python train.py --hop_length=160 --encoder_arch="tdnn" --encoder_widths=[128] --decoder_layers=6 --decoder_norm="layernorm" --decoder_head_dim=64 --decoder_inner_norm=false --decoder_positions="learned" --eps=1e-10 --batch_size=128
Rows from block 10 of the audio encoder, named by matrix and row number. Each number is 128 + 24 x the weight over its row's rms, rounded and kept within 0 to 255. All counts start at 0. Numbers have three digits each. After the name is the row's rms in percent of the matrix's.
# conv: width-5 conv, dilation 3 (encoder.blocks.10.conv.weight, 128x128x5), inputs 99-109, a 5 kernel for each
conv.0 094:116131147123137171133125138171139129101129115143149150075133144103108169132116085129059108155183148129126120120089131109104101168124154124122171188101151082129095152
conv.1 100:087125124141123123117159132139132113143134141141111105145130085095129167129139141185152074110190114116106109143158088105119104141138124134145133134109109150143142152
conv.2 100:147175136123201129121146066142142159105032143113167073154192113130127135133113145127146082109109117120151075105122115129142141118143131129120128135139097116108099153
conv.3 097:099133110108116105122152176149148131136129147122111166141127116138116102182128109118158140128100162117134124132110108127139167114141105135145093116141104122154126158
conv.4 102:155133125083141097150139115134108140133119090130140145094164102152187104121116131144123130096099142106150134128080182135127129076132105143137113095138118154175115121
conv.5 100:165100112139117118135145116114178135121135119153116135155165163112098144127151167136130163095108077101131107110129112082126104115115113137087085103156135122154130070
conv.6 097:135099143162117123129107097110082111134136110086137165149129144137146109131159129141128086090096103090153093098134151120114106160150089112045158093126119154153135078
conv.7 096:103130115155166115128152123103099156126121096140138102088137175118109109125131124137103102118126109091107142133114150110120160090140089110135123081109135131104116168
conv.8 106:106105117095090128155148113123120140138093115077120110059167141101102109157166068104149132168139146092122122142124132145151125132143103117147117110133105116130116030
conv.9 096:116130108124196113119120130151139131111122110155099109131152132142105113121143152126140125130138108103147105107125159150139132129112127143103128166078140117145151156
conv.10 100:136121136125150102140117107104119139119101142134146125122166142108131184168133169119152132167066134114131141119162121097096106133129108117144157130129115107106181101
conv.11 103:126142111157125105175120157127159127163164153150103128095101159140135114114130122100154112121116168145113173166130112119152126116160095119168099125089122172153096068
conv.12 100:123116125140102141146112140110091073118129150123141159191120145123182127091137105123177146114111141172103147176107139109107161149120137146110106138100122118142092150
conv.13 101:135134125080141122159106112127135127162178119129116153156164127140162175142112139127192124139121131155122138144129140131106090152144125126134108114109150120110154107
conv.14 098:075094101154105130084123122110059102069124153138117108105136105111106133143136095155171126133134110102164113145139099145121100121166183150146164085137142084113096129
conv.15 101:087163054122144118095124112133130115144104103120138150107160135113138142092116138127069107120130094118132115131122123127112139110107113130112100136162116120142139087
conv.16 103:121137124109159134141168132144155146139136146164136135101161182114153183183124132133119122116096144100107135130084123095142153113133127114110105107121121129129126119
conv.17 096:144132123116145128105119144101122095129151111146149149142128118113087099092116110105109124124110157208132152138133110165125128157117157126130186106168151139117177125
conv.18 093:135145122130152159153164138138168115124143141167136103129133109116116123137105135080122113119118101081099119102154119118127134135123122153114139098128063093100170122
conv.19 101:088139162142111118090164094134146129083113137119103125108092155119128103193104092107153110094146115103134148105119084091139115159099119114159109106104103109117129149
conv.20 101:153148145117115133149115137140092151142154107098102162107132121112124133154119139128070147103088107147160113112134161120140125117132112114099103159135129150127101173
conv.21 105:115136137166119132155159131128138149119166149163109127152117136183121111140133121109144158125163144156130141167119101098126147167127103125131097134134150135157115158
conv.22 094:103121102122106145110135123128101138126139140146109139123105124094152076130156128078096148099137101114152119110088134078103160119119156110083132151117154118133111150
conv.23 094:136165140189141112137134153152125115111148141133141141124112128131152104147132116211121128139140152140151137146141142133123098118101088086101152126098120128125182141
conv.24 103:118165128120159121082124147108124147160089135135130142113122114146094125106101145112119101119146152129139106136174112110141139170135121095097156132099124128145161167
conv.25 102:090095113150144126154141150083150170139109088113133112124124106151104115120152117149124108087125131164139118116131122136101121153131118164117133110101140182149159112
conv.26 103:148120135119088090090076120138106137157142112134139150159110097114129085157112135124100130091132122174137125147110127162148046172117127149148114142131071167208123136
conv.27 099:141147088154121128138120128107131127129087157146134153148179107139098132142167141111159147134150154105123147138134136139151068115139130108137101110140103147126119135
conv.28 103:140127137126099106135142137130101124089133112105089103097167131149166127136097145131103101109080184085102139140148109096130133123118116147120109102107110107114130093
conv.29 106:121136147120137085131134142146170140083099159123144116122120147123169134145144112128128112118123135164129152165128118122167120129101136119134105103110129138092131135
conv.30 097:109115124124130148145146132130140136108120154145160149112098130123133177145121103134181134111113161132146140151157159156124120135177117077132100138115146112082130143
conv.31 099:134107136125150129103140107110118100114088117143111139155135103099109146132106142131117146155108169140137117148133086140104091088093108131161154136122112095132142123
conv.32 096:111100075144144102130149111117121143107058109102104150099118132114092132089140160138169084162151098063093150147101100096106138141166184151128163147143123118132134147
conv.33 102:104141154140130112141114114091097136145129099105138161096148121143139141102140141139159147118141098102096126147161112113163144089099107131109107119153138107135081055
conv.34 098:121107116081121154099175095106143127199187171134124122100127124139132132116118131136114139129105112218123165118141124116137135100132126125106144041095123126102115072
conv.35 100:130128113176060106139094171106135151122132143139128171133120115150138096121119109140157113092189151127165133137132142125141128112161128136093110129129141090143124114
conv.36 102:128106092101104149122121100119113152112142109110099157125155144102158155154161130132171206104107117155118120109111130168124129124126121107139112117106108117163145127
conv.37 088:144125102118173111143121136156142131127157157136080187153155119111126137116111124133101110133145142133130118149154139153103119152131095122114120135155138096107104139
conv.38 098:100097142115105128134143151118128121177123128134135167126130131162101129139117121105116120118134130138155132151118127162167162144106134088110123138067123143116146109
conv.39 087:084091160111113075093142091133110074110148143125119097102122137147124127154130117122102143129111165102103099128127102117168132117088143125115094203145144148128115112
conv.40 100:115117144121107078127139126111100143169126090113132104106146143140137114113119085137119093136110095163118152105136116121147105098116144114161147110131105153135162118
conv.41 099:133099100127160093111101151147155163125120145098137134058095136113132153121119163125079102119153128131138137119158191125143141126119151132105097112106127113164160131
conv.42 105:150092134144130147093130096150125134159147096144115136122161133119141113137140153134141112154096111133070116096120140108102123104132130121088096150119137080141119103
conv.43 089:109107125151120136136178131140118115135168133124131086128129138115148139113125118122163135082125149127112113101109109138170133133139095131155105132142121153166181163
conv.44 100:150154121082117124161119136107102152119119102125136118205146131141146214108154132169175143160128122132162142130126057143143071139109114088087124128102097121130096133
conv.45 097:091153112132139106123128150088136121154136090139130101082098093137160123133154095169147179118144172116097154129149146113125111165052107137129130112103129152134116120
conv.46 102:145133152117141157162159089133124163131104119120123106147156153122086102127125137117113135125100148107157140128167144135119108123084118120117125126126126149124121146
conv.47 104:101104148137077173119115138128143131089154136109135149125104162146133094165112124128197140128091123131143084079079144102134134130098175165126090119111128103120130154
conv.48 096:107134165122089077105156158138120122119124138126103134148142145142109128148157133099185173158137120192119116131090161129086136164116123110140131134131097149158195132
conv.49 100:126111157113135149127113115112167178126122133147125170149134115113102139150151150159112124107157108118164129128129140126114157126155106151102105152148130145139116113
conv.50 107:123117179152113127130136110105154107112122070114149145167157131135178136117130124086138124140135195159135117090130133075130166130111138102097153096137133175135089153
conv.51 101:136136173119101151129142139088122147107106147128143149100123146148107125124142117125114110126093097109084165142145154128102081133114128113179113096130119145146117119
conv.52 097:141121136141119130086155141141124086122149150120128092146135119106113134121132142097172112101117078096103117131102136166120144162096113133118186138120070120091161156
conv.53 103:112121157086123120142111120144102122139140143149148112107171146142140117156115115136126177168102059124145120105089141112123094122136136132141133165150132124094064096
conv.54 103:096103152110139154092104126092102131084133132138148108115146148119167108151103132105147161086150126116119118105126126164120135125170120111075124174137144111123142091
conv.55 091:097160123159103134140167173114110119164158132121162161124094098160101039101121138108071128144138150149166130137156145122122151133119103124145161148116104138157115108
conv.56 110:110119122117115098119107097118129165086121153142130128065151140125148071140092107146106099150106128093155104145098122138129157130186147150111110128100150096079139129
conv.57 098:095117140142134126127126072130144135120155142151127137129144135097092122105124127100088137138178117159148121145128072124159132147137125136105132090161095129108105109
conv.58 104:138133131121101110125157119094112097126126136141160084148154122127131136135138113104174121122144109111123121124075077124079090085135120172100087160122121109107090150
conv.59 109:148133131136142132123107135119129167090108128119121121121119122124123111109112110151128138135158112129126182159107159131149144133110117117107165117100148082145154142
conv.60 104:134189144128111150155150150115138134109141149129118082117149110166147126099109154123093083172149102142138138140111140155112142155176086094154198093134134124136183113
conv.61 101:134128198112123119103135108148148146109134107099118107160117142142145172155133138147157143128176147191111141154168094132115145129148138146122118115161139122139153137
conv.62 100:139147114162092135142123154134150110161112123150133140095157137138143129108112127135078136096126186161116146180114104112154145145086097134120101147133122128127118134
conv.63 098:115152152055122150107143133150147107125090153149127137144158096112158122130159126131041100100050137139087102140118106103132107193107118130103092138114148168170134113
conv.64 100:120129134101126126122164142078146164116110093153099096148142121117166112151112086160143105155168181112090144099162168104146165189141118172085099115125084138142120143
conv.65 104:136130111119163131114133110107148135167121114165146128136100142203124124118136097133098106140138123067094140143126175172168125115098107130145147159157128127129169116
conv.66 103:137106137150113117090110135115125157099134165139146142118098089091137125122105112122164123119103150110086115115122153121124150158151107128124131098079128102131180128
conv.67 097:104173123153146139088118095141114118161167119143056114113118139107121124143152151142104142117127120122149163095131143089123131150141118172124128129187127123110158105
conv.68 096:140101171133120167117151156183128147102090104149134092122139130117149177151161134148097117137112123168152131125114185126115130128147126109123140126168130107094131150
conv.69 092:082148159139104112140134149167149133150141113093109112131120108157164135109148132150179125123082129127117100121136130124116142133071163128123101185128128140153089176
conv.70 105:122119156131089146105127141111114087130123079147112085126135159133160122095097146128145156094104140108107101143141095075110112125108125106100113150174125125110135114
conv.71 094:101129167145096105114132154115171119179140142133115123127116112130138151159123101138168114116130097103122130127153116153124122141138105155125071134124133110114137140
conv.72 101:109120140160158151136137123110134116096133152170124119125157112120126113122135124105096152096118136130102114120114117145166123121151088087096085077136135147090141127
conv.73 096:117137138176137129160140126109136100171111145096140134106139103121094084122133115093119146150150156176156142112163174114117149131148116138109131094159144128088099125
conv.74 099:145117128086137162139156147175130098138147103150135144120134120159084176159119135118155094166123122107137117131145130137145130156140110095144097122127100111090125147
conv.75 106:111101157130092117159102136132114123125125108148136090153167143131149159107093080112132151119139156116176111111071119153117105121156131131135125098145131141135094135
conv.76 102:124075128146162142142102128122107074101114194133119093122113116149127108115103089141138131104189095120126120100128098143098069122160124059121189128105155099115114148
conv.77 102:159139122121099146134163141127136135190169103137099113125102142156140097081134146084126140132155129131073148121132104137130136116110114139134127138149106112171160118
conv.78 107:118115160090132108131141095150115149104070118125139117148133137152129086118106089096137122118148140160118125144123079158170120131098131111106126123073110147147146107
conv.79 098:127146144182119114102138150156133109101110180132122100133107124154134120142118152158191143154154123156105121122137153083117108135113152099119083202154102125125123162
conv.80 101:160137153155140119144141150135119105124096148117149090171149099118131039122138150173152133113104132153149145138106084123133102117122115163133112172108149131110125154
conv.81 103:176112132136138147099071129148130104135123121129132141083118138123128133093138167150125144137117094134072157134133148139108117130132105118119126113106175145142172093
conv.82 095:142144100133139125134116138179090133134156152145105089122152140118127121104117120123161153128107084109120130148120094167084095131140146106121133117141157103120184113
conv.83 088:116089200169167128149134126130142128112088147182151131108130148142117152182153114128121116113133139162138124126177140100145050123184143131169136110170116111127128100
conv.84 095:107106118137145137155195092079128140157109148140103159188148132111113135148104166146160152134105148104102126098140094119159120113180146128135081089145129142167100115
conv.85 109:134105091102119146108103089117115113155170108108095137133112124118137094123077117103144115123131089120138108098151150096098112107125136110133123181135120092141133139
conv.86 097:106119133128200094163082156174147124106087152151082103135159112106148144104117148146088119140118140130187185129137136135118133098187126158121078138103117118076142110
conv.87 103:124085119142108105128077185123127129141127128113102194154109150160127104141153134155142137080126098052140122135191127124148127189157138135165129175177109155127167125
conv.88 098:107125131129146108101085126143123127112087140113141116142087176125123142144128121133149140120121096175116136139126092146134154146154132176131138129140139138132131067
conv.89 103:113108088132147134139140165126125119141101068119161133072128091128114107149142108129102153106106096075118126131091160137132103139112112150142150146115129110114163106
conv.90 102:160099131157127119111117070110101129136075135105118116145131153167147089110167142116119162094133157155142143102139114100143119133126139142141144140158133113154137144
conv.91 096:125120132098092143151114173116128109142168104131156080143079119131124171177140110118131116161126134134152126132138142097109157080164072140187138114088113099112189132
conv.92 098:133093110153137114117118121102142132117133147136121112152107151115123125120134155120144114155131149116163141160133129166128139150154161119122118157085141159156095140
conv.93 099:138120122126116098130134154121107097111132120151090143115140146136099121120129113141134131121116087111154136126129118171144120127115130105135162118111139164141142165
conv.94 107:146142126111153143116146124135122152146165154115139143107088141128150152139123112150108132134130133157161152121169158105159095119147122133141142103154131116138133148
conv.95 099:162138140169151102164157151111137169118122127127142137127133106112152159113113100136163160064159158160115137156150113156127090174137149145149114145130121123118135111
conv.96 101:115164144134121138097142127144151156113138129108103138161133152132136194173106111162120167118132126195130163130173129084105115119124146089106130123077142144129151086
conv.97 103:138097121150146123111100071105149142115110159120154135133154153146122130118147148171133158109120090100173083128124114188102081104109132105134115054099121145154097152
conv.98 097:149133134179157132106077100078099161116122091139127110106102107129153143096125127143113154130128137150095133119098139089146126091138116164136169121139082117128132177
conv.99 098:122153135152155147098147120152115113102108140169169183090169142167096098122099083155099111149182121148122126109150111147117125152107126162149168144142153121166106133
conv.100 100:117167135120132122120130125111178124141100124118118096151157124127153120138142127140171121098099105149184122115123134104138133113128136121134134156138099111115090149
conv.101 097:125129129124185095126115099119105123133155115131106129132116133145110142114151080144147142126140088101139147086108115150102139121147148098124151105141144086113136113
conv.102 089:129131128096103116135164108145106109126151122114099133139099137144098113150174132175150115087089129136088110118144204114170148159116150150111043136119156091147112125
conv.103 105:122100142148126148153135125118156133158147134143124091163157127157133132109098139135103122124130094116159111147120097160111147121103136141125125112109088141102130124
conv.104 104:153150132137096135137138089141097113100136089108160138157134129116120154149130135112156160152190155132126124156115093085178085114170114116121168092149149137137101099
conv.105 102:093094154150118117135094146086160106117125111087130173137152121161123152145102142164159139135134149159122131091139133126144134130116117164144117114129154140164138110
conv.106 104:094150121115109129126081132108144111131171138118100174135079154124154133119078094111136137111124142101139152152148086104149148139122152108139111157106146136097135095
conv.107 101:130120145139099137120144134150125149144113157124131139105113140114117136054128147116109136144127142133157111158142158132103117162158143137150133150102081145164111119
conv.108 098:096104082110109127095070156130163123105142106130154117145125141124173140126098140119145135079110113163186140143120111108102087176192107150147088107139122106161148137
conv.109 098:120133140122142115117144138112138115111156152108087111102147137151130144098121138127091190112092147138150137127122083132130140165147154143130067144126122146147123136
conv.110 102:145124110143133144118146109063124129105145121116135117178128145145110147136100101073180112095135098167134118115143096124123118159142141142129100152147160142099092174
conv.111 102:165134147137134138138137102158111113093137079152158111107128123151155178143142137121129112102122153135151130148153225156132148129125117097130141152132129122139123126
conv.112 094:133065162104141127114136133150137140140142151130131135186085108157168135081074133171144097154138109099121150134166133104123131104122122085125155105110133075126122114
conv.113 102:114105139107129117139124151161127127107181154108123118084111111114121106133124140098106093141134173132161111141118111107156109154118153139144120109116172171166081145
conv.114 110:088130149149113141126146103121130106113108076146095111131116148105144108118125115139134105156140134059121146113127126157116131097156133103145148125151157116143074131
conv.115 097:114133113146132129114163147145140131122130176129090123083114160135101138135139119102134150119160127111150134122131136111076117120107106173144106106130137139145076137
conv.116 099:135163100160206169160108170143135136126097107137146080098140121116083110112105108108073125118096149112074115126103115155086118122124132109116124113122111153141158126
conv.117 105:130101129055057087148136208157155098138202107129116137179107137109149106106142120149133151135117133155105098128126126136145112149146121147173129048157142140125160100
conv.118 101:166122124097144140169144164129082157146139124109135095094130167119123142084106122104098107168142142159101139152078109124138137138161144098126107117137115171113128148
conv.119 105:100157132145111111136131111109103109148147084110129080121122130123151114071121124115137148129138114107100131121112106110140141157155097137149076145137131147140127149
conv.120 104:133119125103098117133074158168111148142144109131122153102132135143141099083147139113153100135100119108137159128138154136127126151106131156105112114099155133144148149
conv.121 094:162125095143095116151132161134128153086085108103064118097110143113144150110073129122146129107147121145107155118133135122133104121105109109142136105134126072108117126
conv.122 098:125144154118070114175120153122125124196150132122136108109102125152138117069139117114140141110078142199170133146127133154118142131138112068140053125140117127101065110
conv.123 104:131103134146149150121117123091139133133132142131122123115106141111128141112126120164120168109129127140085117130155098111122118111120141138150147124127144132118141125
conv.124 099:101096127166147140138164097098110111135134145102130123137148132103110093120122148104110151114159084155109133145127127124136092086125128145107152117199143116098112154
conv.125 098:132147120151140116140113164091142116107140090108116119120150143106149142133140113144092092132130151118128128135109120108152149165167103092120121174154128124125140142
conv.126 104:124162116111123128081088092133134134075089111123128135155182128121134149114115122120071152134110134112134163146152115117119136118133154134106168156178146110094144144
conv.127 101:105122125098129094136108082132105140172127117129112098127151117112107095132156146053143111113092134155169106064077138120087173139128126135128122094128147145137131131