From a checkpoint of a small encoder-decoder audio transcriber.
Model: 3.04M parameters, encoder norm batchnorm, encoder activation relu, encoder widths [128], decoder layers 6, decoder activation swiglu.
Training: ademamix at rate 0.00075, 18300 steps, batches of 128.
Data: trained on read English sentences (LibriTTS-R), 15625 training examples, 149.9 epochs.
Rows from block 3 of the text decoder, named by matrix and row number. Rows with one number belong to one attention dimension. Each number is 200 + 40 x the weight over its row's rms, rounded and kept within 0 to 999. All counts start at 0. After the name is the row's rms in percent of the matrix's.
# v: attention query, key and value (stacked) (decoder.blocks.3.attn.qkv.weight, 576x192, the v third), inputs 0-191
# proj: attention output (decoder.blocks.3.attn.proj.weight, 192x192, transposed), outputs 0-191
v.87,097,249,232,196,198,192,159,175,243,187,210,265,188,204,249,259,210,142,202,253,236,199,210,235,192,198,151,223,238,205,137,190,170,265,176,183,216,209,222,142,164,171,262,181,222,204,190,168,190,197,123,177,174,234,86,176,243,182,189,166,220,228,212,166,224,253,180,221,166,206,211,227,193,239,136,228,149,160,196,235,226,117,238,132,232,206,183,183,184,264,202,141,219,170,144,158,217,82,187,197,192,273,216,181,125,281,222,228,233,219,270,170,201,195,256,201,184,234,185,200,185,74,209,239,211,142,186,228,150,191,158,107,174,192,242,211,217,196,266,204,238,223,177,152,219,213,218,247,194,215,214,257,168,177,168,143,265,189,111,174,273,214,187,183,282,197,217,169,198,210,161,161,110,150,197,217,182,272,170,255,253,185,147,214,178,177,113,233,258,164,172,206,224
v.88,098,215,178,207,181,211,147,218,200,203,190,235,208,229,211,212,190,187,157,179,97,179,221,174,195,234,249,162,182,181,190,198,192,188,170,215,236,224,188,284,202,176,186,228,186,119,268,229,144,167,196,166,144,163,220,268,135,97,200,145,110,135,184,179,112,188,213,215,129,215,195,187,170,158,292,208,186,247,224,217,189,217,200,270,161,202,203,193,175,233,247,252,154,167,192,228,246,229,185,193,229,174,216,225,200,160,237,248,296,190,140,207,199,178,136,178,176,241,252,151,282,251,178,226,196,160,232,208,171,154,199,242,196,158,259,179,290,145,265,154,218,221,248,180,148,221,203,267,173,201,259,162,155,221,257,263,270,203,159,158,148,209,146,228,162,232,201,193,235,198,155,203,128,190,174,154,194,192,240,160,261,266,167,201,191,196,166,207,203,264,87,175,210
v.89,096,209,217,202,203,161,210,237,231,220,156,119,202,169,252,186,207,220,161,179,205,216,235,225,183,174,261,267,211,168,224,204,223,293,193,148,176,207,212,230,147,282,154,196,203,214,147,192,225,180,144,132,237,197,220,226,229,222,209,169,237,241,194,100,249,202,259,201,197,243,240,265,213,217,221,189,224,183,169,217,149,220,176,151,222,179,160,147,234,105,280,183,158,236,219,250,219,181,133,262,167,190,202,195,221,158,190,152,189,217,174,212,186,180,244,189,245,206,181,165,104,315,221,152,285,145,256,221,258,236,188,217,123,244,173,191,203,195,142,207,222,199,205,235,199,195,248,217,188,249,220,143,176,165,272,118,167,222,169,215,260,204,116,140,193,120,222,221,164,260,188,190,177,186,202,215,220,212,170,231,217,235,239,242,135,251,138,276,167,132,145,144,199
v.90,097,143,191,156,232,206,219,220,102,222,162,226,211,276,170,246,186,185,282,197,276,198,136,171,262,198,219,202,246,172,194,191,169,160,181,237,182,158,195,235,243,235,115,219,199,178,158,155,247,209,151,227,230,190,146,230,172,169,216,145,159,206,219,225,223,184,206,141,252,160,184,233,181,149,168,220,211,158,250,140,153,208,145,214,189,206,187,221,198,246,279,244,217,187,201,141,195,302,199,273,179,202,157,122,258,154,235,143,171,202,248,240,178,139,303,229,208,160,185,205,245,170,188,184,191,159,268,120,219,176,210,281,221,200,178,197,185,173,163,276,263,168,152,245,196,198,214,215,246,159,148,136,191,217,144,197,92,210,154,282,194,184,216,241,165,207,203,239,185,262,214,210,222,223,205,185,212,266,249,184,131,197,274,233,139,170,156,180,186,174,203,209,219
v.91,097,238,225,183,151,182,205,151,155,207,263,195,176,206,246,149,99,177,183,243,220,178,159,152,199,243,161,169,273,248,198,185,160,163,248,189,219,237,150,217,211,270,147,191,162,212,163,202,189,229,139,208,250,189,215,146,204,221,278,106,247,179,162,171,227,194,203,245,190,142,166,211,183,189,137,152,193,129,216,202,208,149,136,202,248,185,257,203,227,195,152,199,223,219,186,134,188,203,140,196,251,171,253,201,183,248,197,67,154,216,302,184,203,158,194,200,205,230,196,146,194,244,230,193,188,166,208,295,212,225,186,216,239,268,218,201,164,199,184,159,207,191,157,147,233,190,223,241,172,151,210,139,165,184,161,86,131,195,190,268,265,186,288,142,177,179,171,217,214,158,205,188,214,256,227,145,258,189,262,255,223,239,194,157,149,222,189,196,197,137,258,173,204
v.92,092,219,177,231,188,145,196,189,194,198,174,177,135,184,189,199,230,233,135,208,278,219,270,168,187,228,151,189,251,156,231,231,139,191,188,125,234,208,189,257,276,154,202,243,209,252,218,239,269,283,215,186,235,185,149,152,212,142,208,230,254,189,238,114,181,193,139,227,166,180,295,217,222,193,151,224,240,221,211,157,281,211,229,244,222,177,191,131,206,159,226,205,174,187,166,292,196,158,202,212,163,171,194,146,234,200,191,130,239,205,197,247,199,225,248,191,133,213,160,201,171,191,222,270,239,282,216,180,179,251,125,183,192,185,195,169,257,227,159,145,212,216,222,159,261,144,170,181,188,161,243,221,253,169,232,220,186,213,211,140,234,178,164,81,220,228,192,208,183,280,175,212,186,147,198,159,193,198,126,279,250,175,189,179,229,250,157,164,105,165,183,267,236
v.93,102,232,200,208,208,153,150,197,141,276,208,189,198,127,184,237,252,199,179,219,77,206,230,147,177,214,209,201,182,103,279,150,232,194,187,143,254,210,264,305,170,229,210,237,212,215,128,174,243,245,247,222,184,220,240,232,197,261,213,196,211,233,174,241,173,192,291,186,248,196,219,200,243,119,286,207,135,245,183,165,213,189,254,210,276,207,177,170,220,165,59,198,158,192,236,214,171,244,221,212,178,240,176,180,195,187,202,142,193,203,95,262,224,232,182,168,116,186,206,233,203,212,197,175,162,198,169,150,187,225,189,133,206,226,231,207,175,221,159,234,199,195,247,229,194,208,166,226,259,189,190,171,175,215,119,161,221,197,169,138,241,263,160,248,246,192,181,201,165,257,218,179,173,213,119,208,171,299,179,153,198,176,207,177,239,203,184,199,174,186,195,146,162
v.94,090,207,185,240,163,171,154,162,210,93,177,176,173,265,273,210,149,164,169,212,178,208,109,183,214,215,265,184,176,160,188,252,153,161,168,250,207,220,231,297,193,200,250,250,204,157,219,202,217,202,132,144,255,264,174,194,203,155,171,199,193,214,226,226,149,218,189,233,190,179,273,206,246,147,230,174,150,130,183,177,241,189,251,192,217,210,174,197,229,202,240,161,151,203,205,240,208,153,166,278,185,197,208,135,207,193,226,196,316,220,128,187,167,106,216,196,144,211,171,192,152,106,187,158,204,206,210,269,118,221,280,206,232,232,184,190,196,263,272,218,163,207,188,175,165,219,173,219,97,260,233,173,177,133,261,203,205,246,171,150,194,202,218,190,235,202,187,215,179,157,109,173,237,218,187,224,203,210,66,213,189,213,225,214,179,198,146,185,200,161,210,180,231
proj.87,090,188,166,132,164,236,280,116,220,252,228,201,193,170,178,218,201,206,192,199,194,266,157,191,246,244,266,238,217,160,218,266,230,123,217,178,232,125,230,219,214,188,154,226,202,260,217,203,224,250,188,140,214,247,272,237,157,276,163,172,235,200,147,119,157,141,252,218,191,211,219,227,246,165,210,163,214,202,265,135,151,294,168,209,204,289,197,162,147,196,179,118,158,206,263,177,188,226,186,180,222,172,246,201,248,154,126,172,188,189,175,226,269,197,116,175,292,199,182,244,186,155,168,171,211,244,234,148,217,228,164,265,277,287,208,182,178,143,217,149,179,203,194,173,186,227,177,175,208,198,264,143,198,212,195,260,226,210,196,283,229,186,164,241,210,195,174,160,236,152,188,217,274,216,159,189,177,228,197,208,185,228,198,257,207,243,165,216,175,236,269,136,200
proj.88,100,271,141,172,258,243,229,198,240,185,183,129,256,200,150,223,152,234,216,208,267,248,218,224,146,178,234,189,231,165,202,325,215,185,270,185,227,200,141,162,245,208,223,247,205,229,153,239,249,191,194,256,209,253,167,214,209,229,165,201,213,208,177,224,176,154,239,232,208,227,241,260,258,160,122,189,163,168,174,147,265,208,162,153,179,242,185,261,214,106,176,169,239,235,215,216,139,220,193,205,166,271,185,225,189,211,251,198,202,208,230,241,260,165,230,170,216,152,239,176,187,143,191,209,156,206,178,154,196,184,239,62,219,235,179,264,193,201,234,174,150,145,242,152,208,271,131,181,193,201,146,187,205,151,178,150,132,204,221,196,193,235,201,150,276,193,179,125,140,206,200,172,264,208,198,278,204,210,165,257,231,177,230,217,162,262,248,201,281,191,199,203,264
proj.89,096,220,235,232,197,192,214,165,203,183,184,214,163,252,267,183,159,176,154,98,192,186,191,158,196,199,133,229,199,247,167,199,160,126,206,262,194,168,224,176,215,176,236,161,179,152,239,211,171,257,283,194,198,206,212,213,179,170,270,155,202,184,221,244,151,164,156,183,190,150,202,95,173,156,180,247,221,194,246,263,214,145,151,232,249,157,165,203,189,277,214,214,212,171,179,194,180,253,171,155,223,232,207,188,123,152,213,149,128,200,204,232,123,242,207,249,195,227,246,231,292,233,191,182,151,193,150,189,121,157,224,216,252,59,181,190,201,180,249,154,224,196,234,228,173,137,196,189,154,188,165,288,178,116,194,227,213,171,188,238,166,215,266,189,119,283,252,168,239,220,243,200,185,221,202,213,243,160,228,197,199,179,179,133,250,197,212,148,176,237,163,271,246
proj.90,086,212,223,246,165,165,217,184,227,186,159,192,156,225,209,215,182,170,186,169,158,183,298,201,175,209,150,230,178,213,127,103,232,229,198,198,214,221,219,216,204,199,124,159,192,152,230,226,111,201,237,178,166,112,191,165,168,250,186,272,165,241,210,190,248,191,129,202,217,221,255,146,171,221,202,204,189,245,187,272,280,162,224,226,212,212,211,147,169,215,170,248,172,231,146,252,161,143,267,192,238,165,227,234,139,209,179,187,203,134,204,219,157,183,213,173,149,269,213,170,167,278,244,193,185,184,218,251,184,189,268,210,190,147,156,170,160,267,253,214,173,270,198,265,262,162,176,225,196,201,128,306,240,209,203,195,242,153,149,200,160,167,287,203,209,249,229,282,135,176,193,169,213,136,228,255,194,187,169,215,169,217,182,228,263,237,301,162,210,174,208,260,162
proj.91,107,239,158,208,260,124,170,292,235,188,212,222,216,177,211,200,252,223,183,184,200,218,195,201,187,208,241,211,129,202,98,215,217,177,174,228,237,187,255,242,209,133,258,142,200,146,226,228,173,204,210,200,169,224,174,192,196,228,170,181,183,310,145,153,174,185,165,172,141,253,180,160,199,183,264,222,163,212,206,197,265,210,265,201,183,291,172,165,247,154,187,228,236,224,214,167,201,181,215,165,208,192,178,182,177,238,171,246,228,187,117,230,252,259,186,204,192,123,179,274,167,136,90,212,178,197,163,157,237,233,181,219,202,228,190,183,236,229,185,219,148,194,203,171,263,318,220,141,176,213,224,218,174,238,203,224,244,270,243,186,182,218,121,257,252,223,189,150,139,196,144,226,177,136,198,231,183,263,158,263,199,151,180,251,246,194,229,130,208,281,269,149,216
proj.92,107,213,221,147,238,219,198,218,258,274,179,229,202,143,225,226,215,114,166,199,194,175,157,207,196,186,254,136,167,273,219,175,245,189,220,207,212,183,244,144,231,256,326,203,203,249,220,187,169,177,195,208,189,156,226,250,168,289,164,220,129,175,182,253,180,186,213,193,189,223,190,175,211,198,210,179,146,199,220,223,121,210,163,187,247,300,223,181,247,193,147,239,262,261,192,150,177,208,238,211,149,257,255,227,166,163,163,202,171,215,115,186,190,225,202,160,260,177,211,167,130,215,222,189,199,168,202,301,181,208,238,180,214,180,207,203,191,159,221,240,217,181,198,208,158,181,136,195,212,178,97,216,181,227,206,234,203,85,218,276,171,178,253,235,216,199,200,238,196,172,220,162,158,194,222,189,166,191,220,62,241,184,211,263,215,138,150,302,246,274,197,188,189
proj.93,085,176,274,272,294,193,265,264,198,201,152,206,148,238,205,177,150,121,157,221,270,175,227,180,219,146,171,188,218,274,204,212,101,221,217,223,184,220,175,180,223,186,212,218,178,139,265,182,163,202,155,190,177,168,197,158,218,149,230,191,210,149,204,218,239,221,188,244,222,178,218,142,191,226,194,193,240,201,212,284,192,233,195,200,191,211,174,244,162,220,262,278,186,179,129,237,289,175,237,185,212,119,214,110,220,216,193,227,214,173,231,147,117,156,189,160,230,262,250,166,265,188,252,222,217,240,215,195,234,169,256,223,116,98,184,203,188,167,203,219,169,213,166,172,181,147,259,202,230,166,165,259,248,212,210,237,179,156,270,200,136,145,266,152,145,233,247,212,199,229,227,186,166,226,274,170,212,166,239,248,167,264,187,152,210,220,195,167,163,135,182,151,198
proj.94,086,191,135,140,193,200,251,185,157,263,199,254,182,111,181,171,286,212,205,211,258,190,187,233,235,233,226,177,180,209,159,178,304,213,232,161,160,137,145,94,157,220,184,184,203,237,160,177,197,172,250,210,185,136,198,267,212,232,174,240,209,216,148,196,145,193,293,216,222,234,142,193,201,178,154,136,187,232,200,167,184,231,114,178,208,245,234,158,155,183,213,214,262,233,229,177,158,199,259,235,156,167,192,190,214,154,161,184,121,166,179,264,215,160,152,225,222,195,186,167,195,139,201,246,175,167,211,180,220,196,123,97,169,176,234,254,175,186,163,119,238,165,234,226,282,212,160,143,182,177,224,180,236,197,184,207,201,120,219,216,249,197,188,235,209,181,162,290,187,182,236,181,251,204,208,185,179,245,193,187,279,189,122,190,187,201,256,261,215,269,162,280,197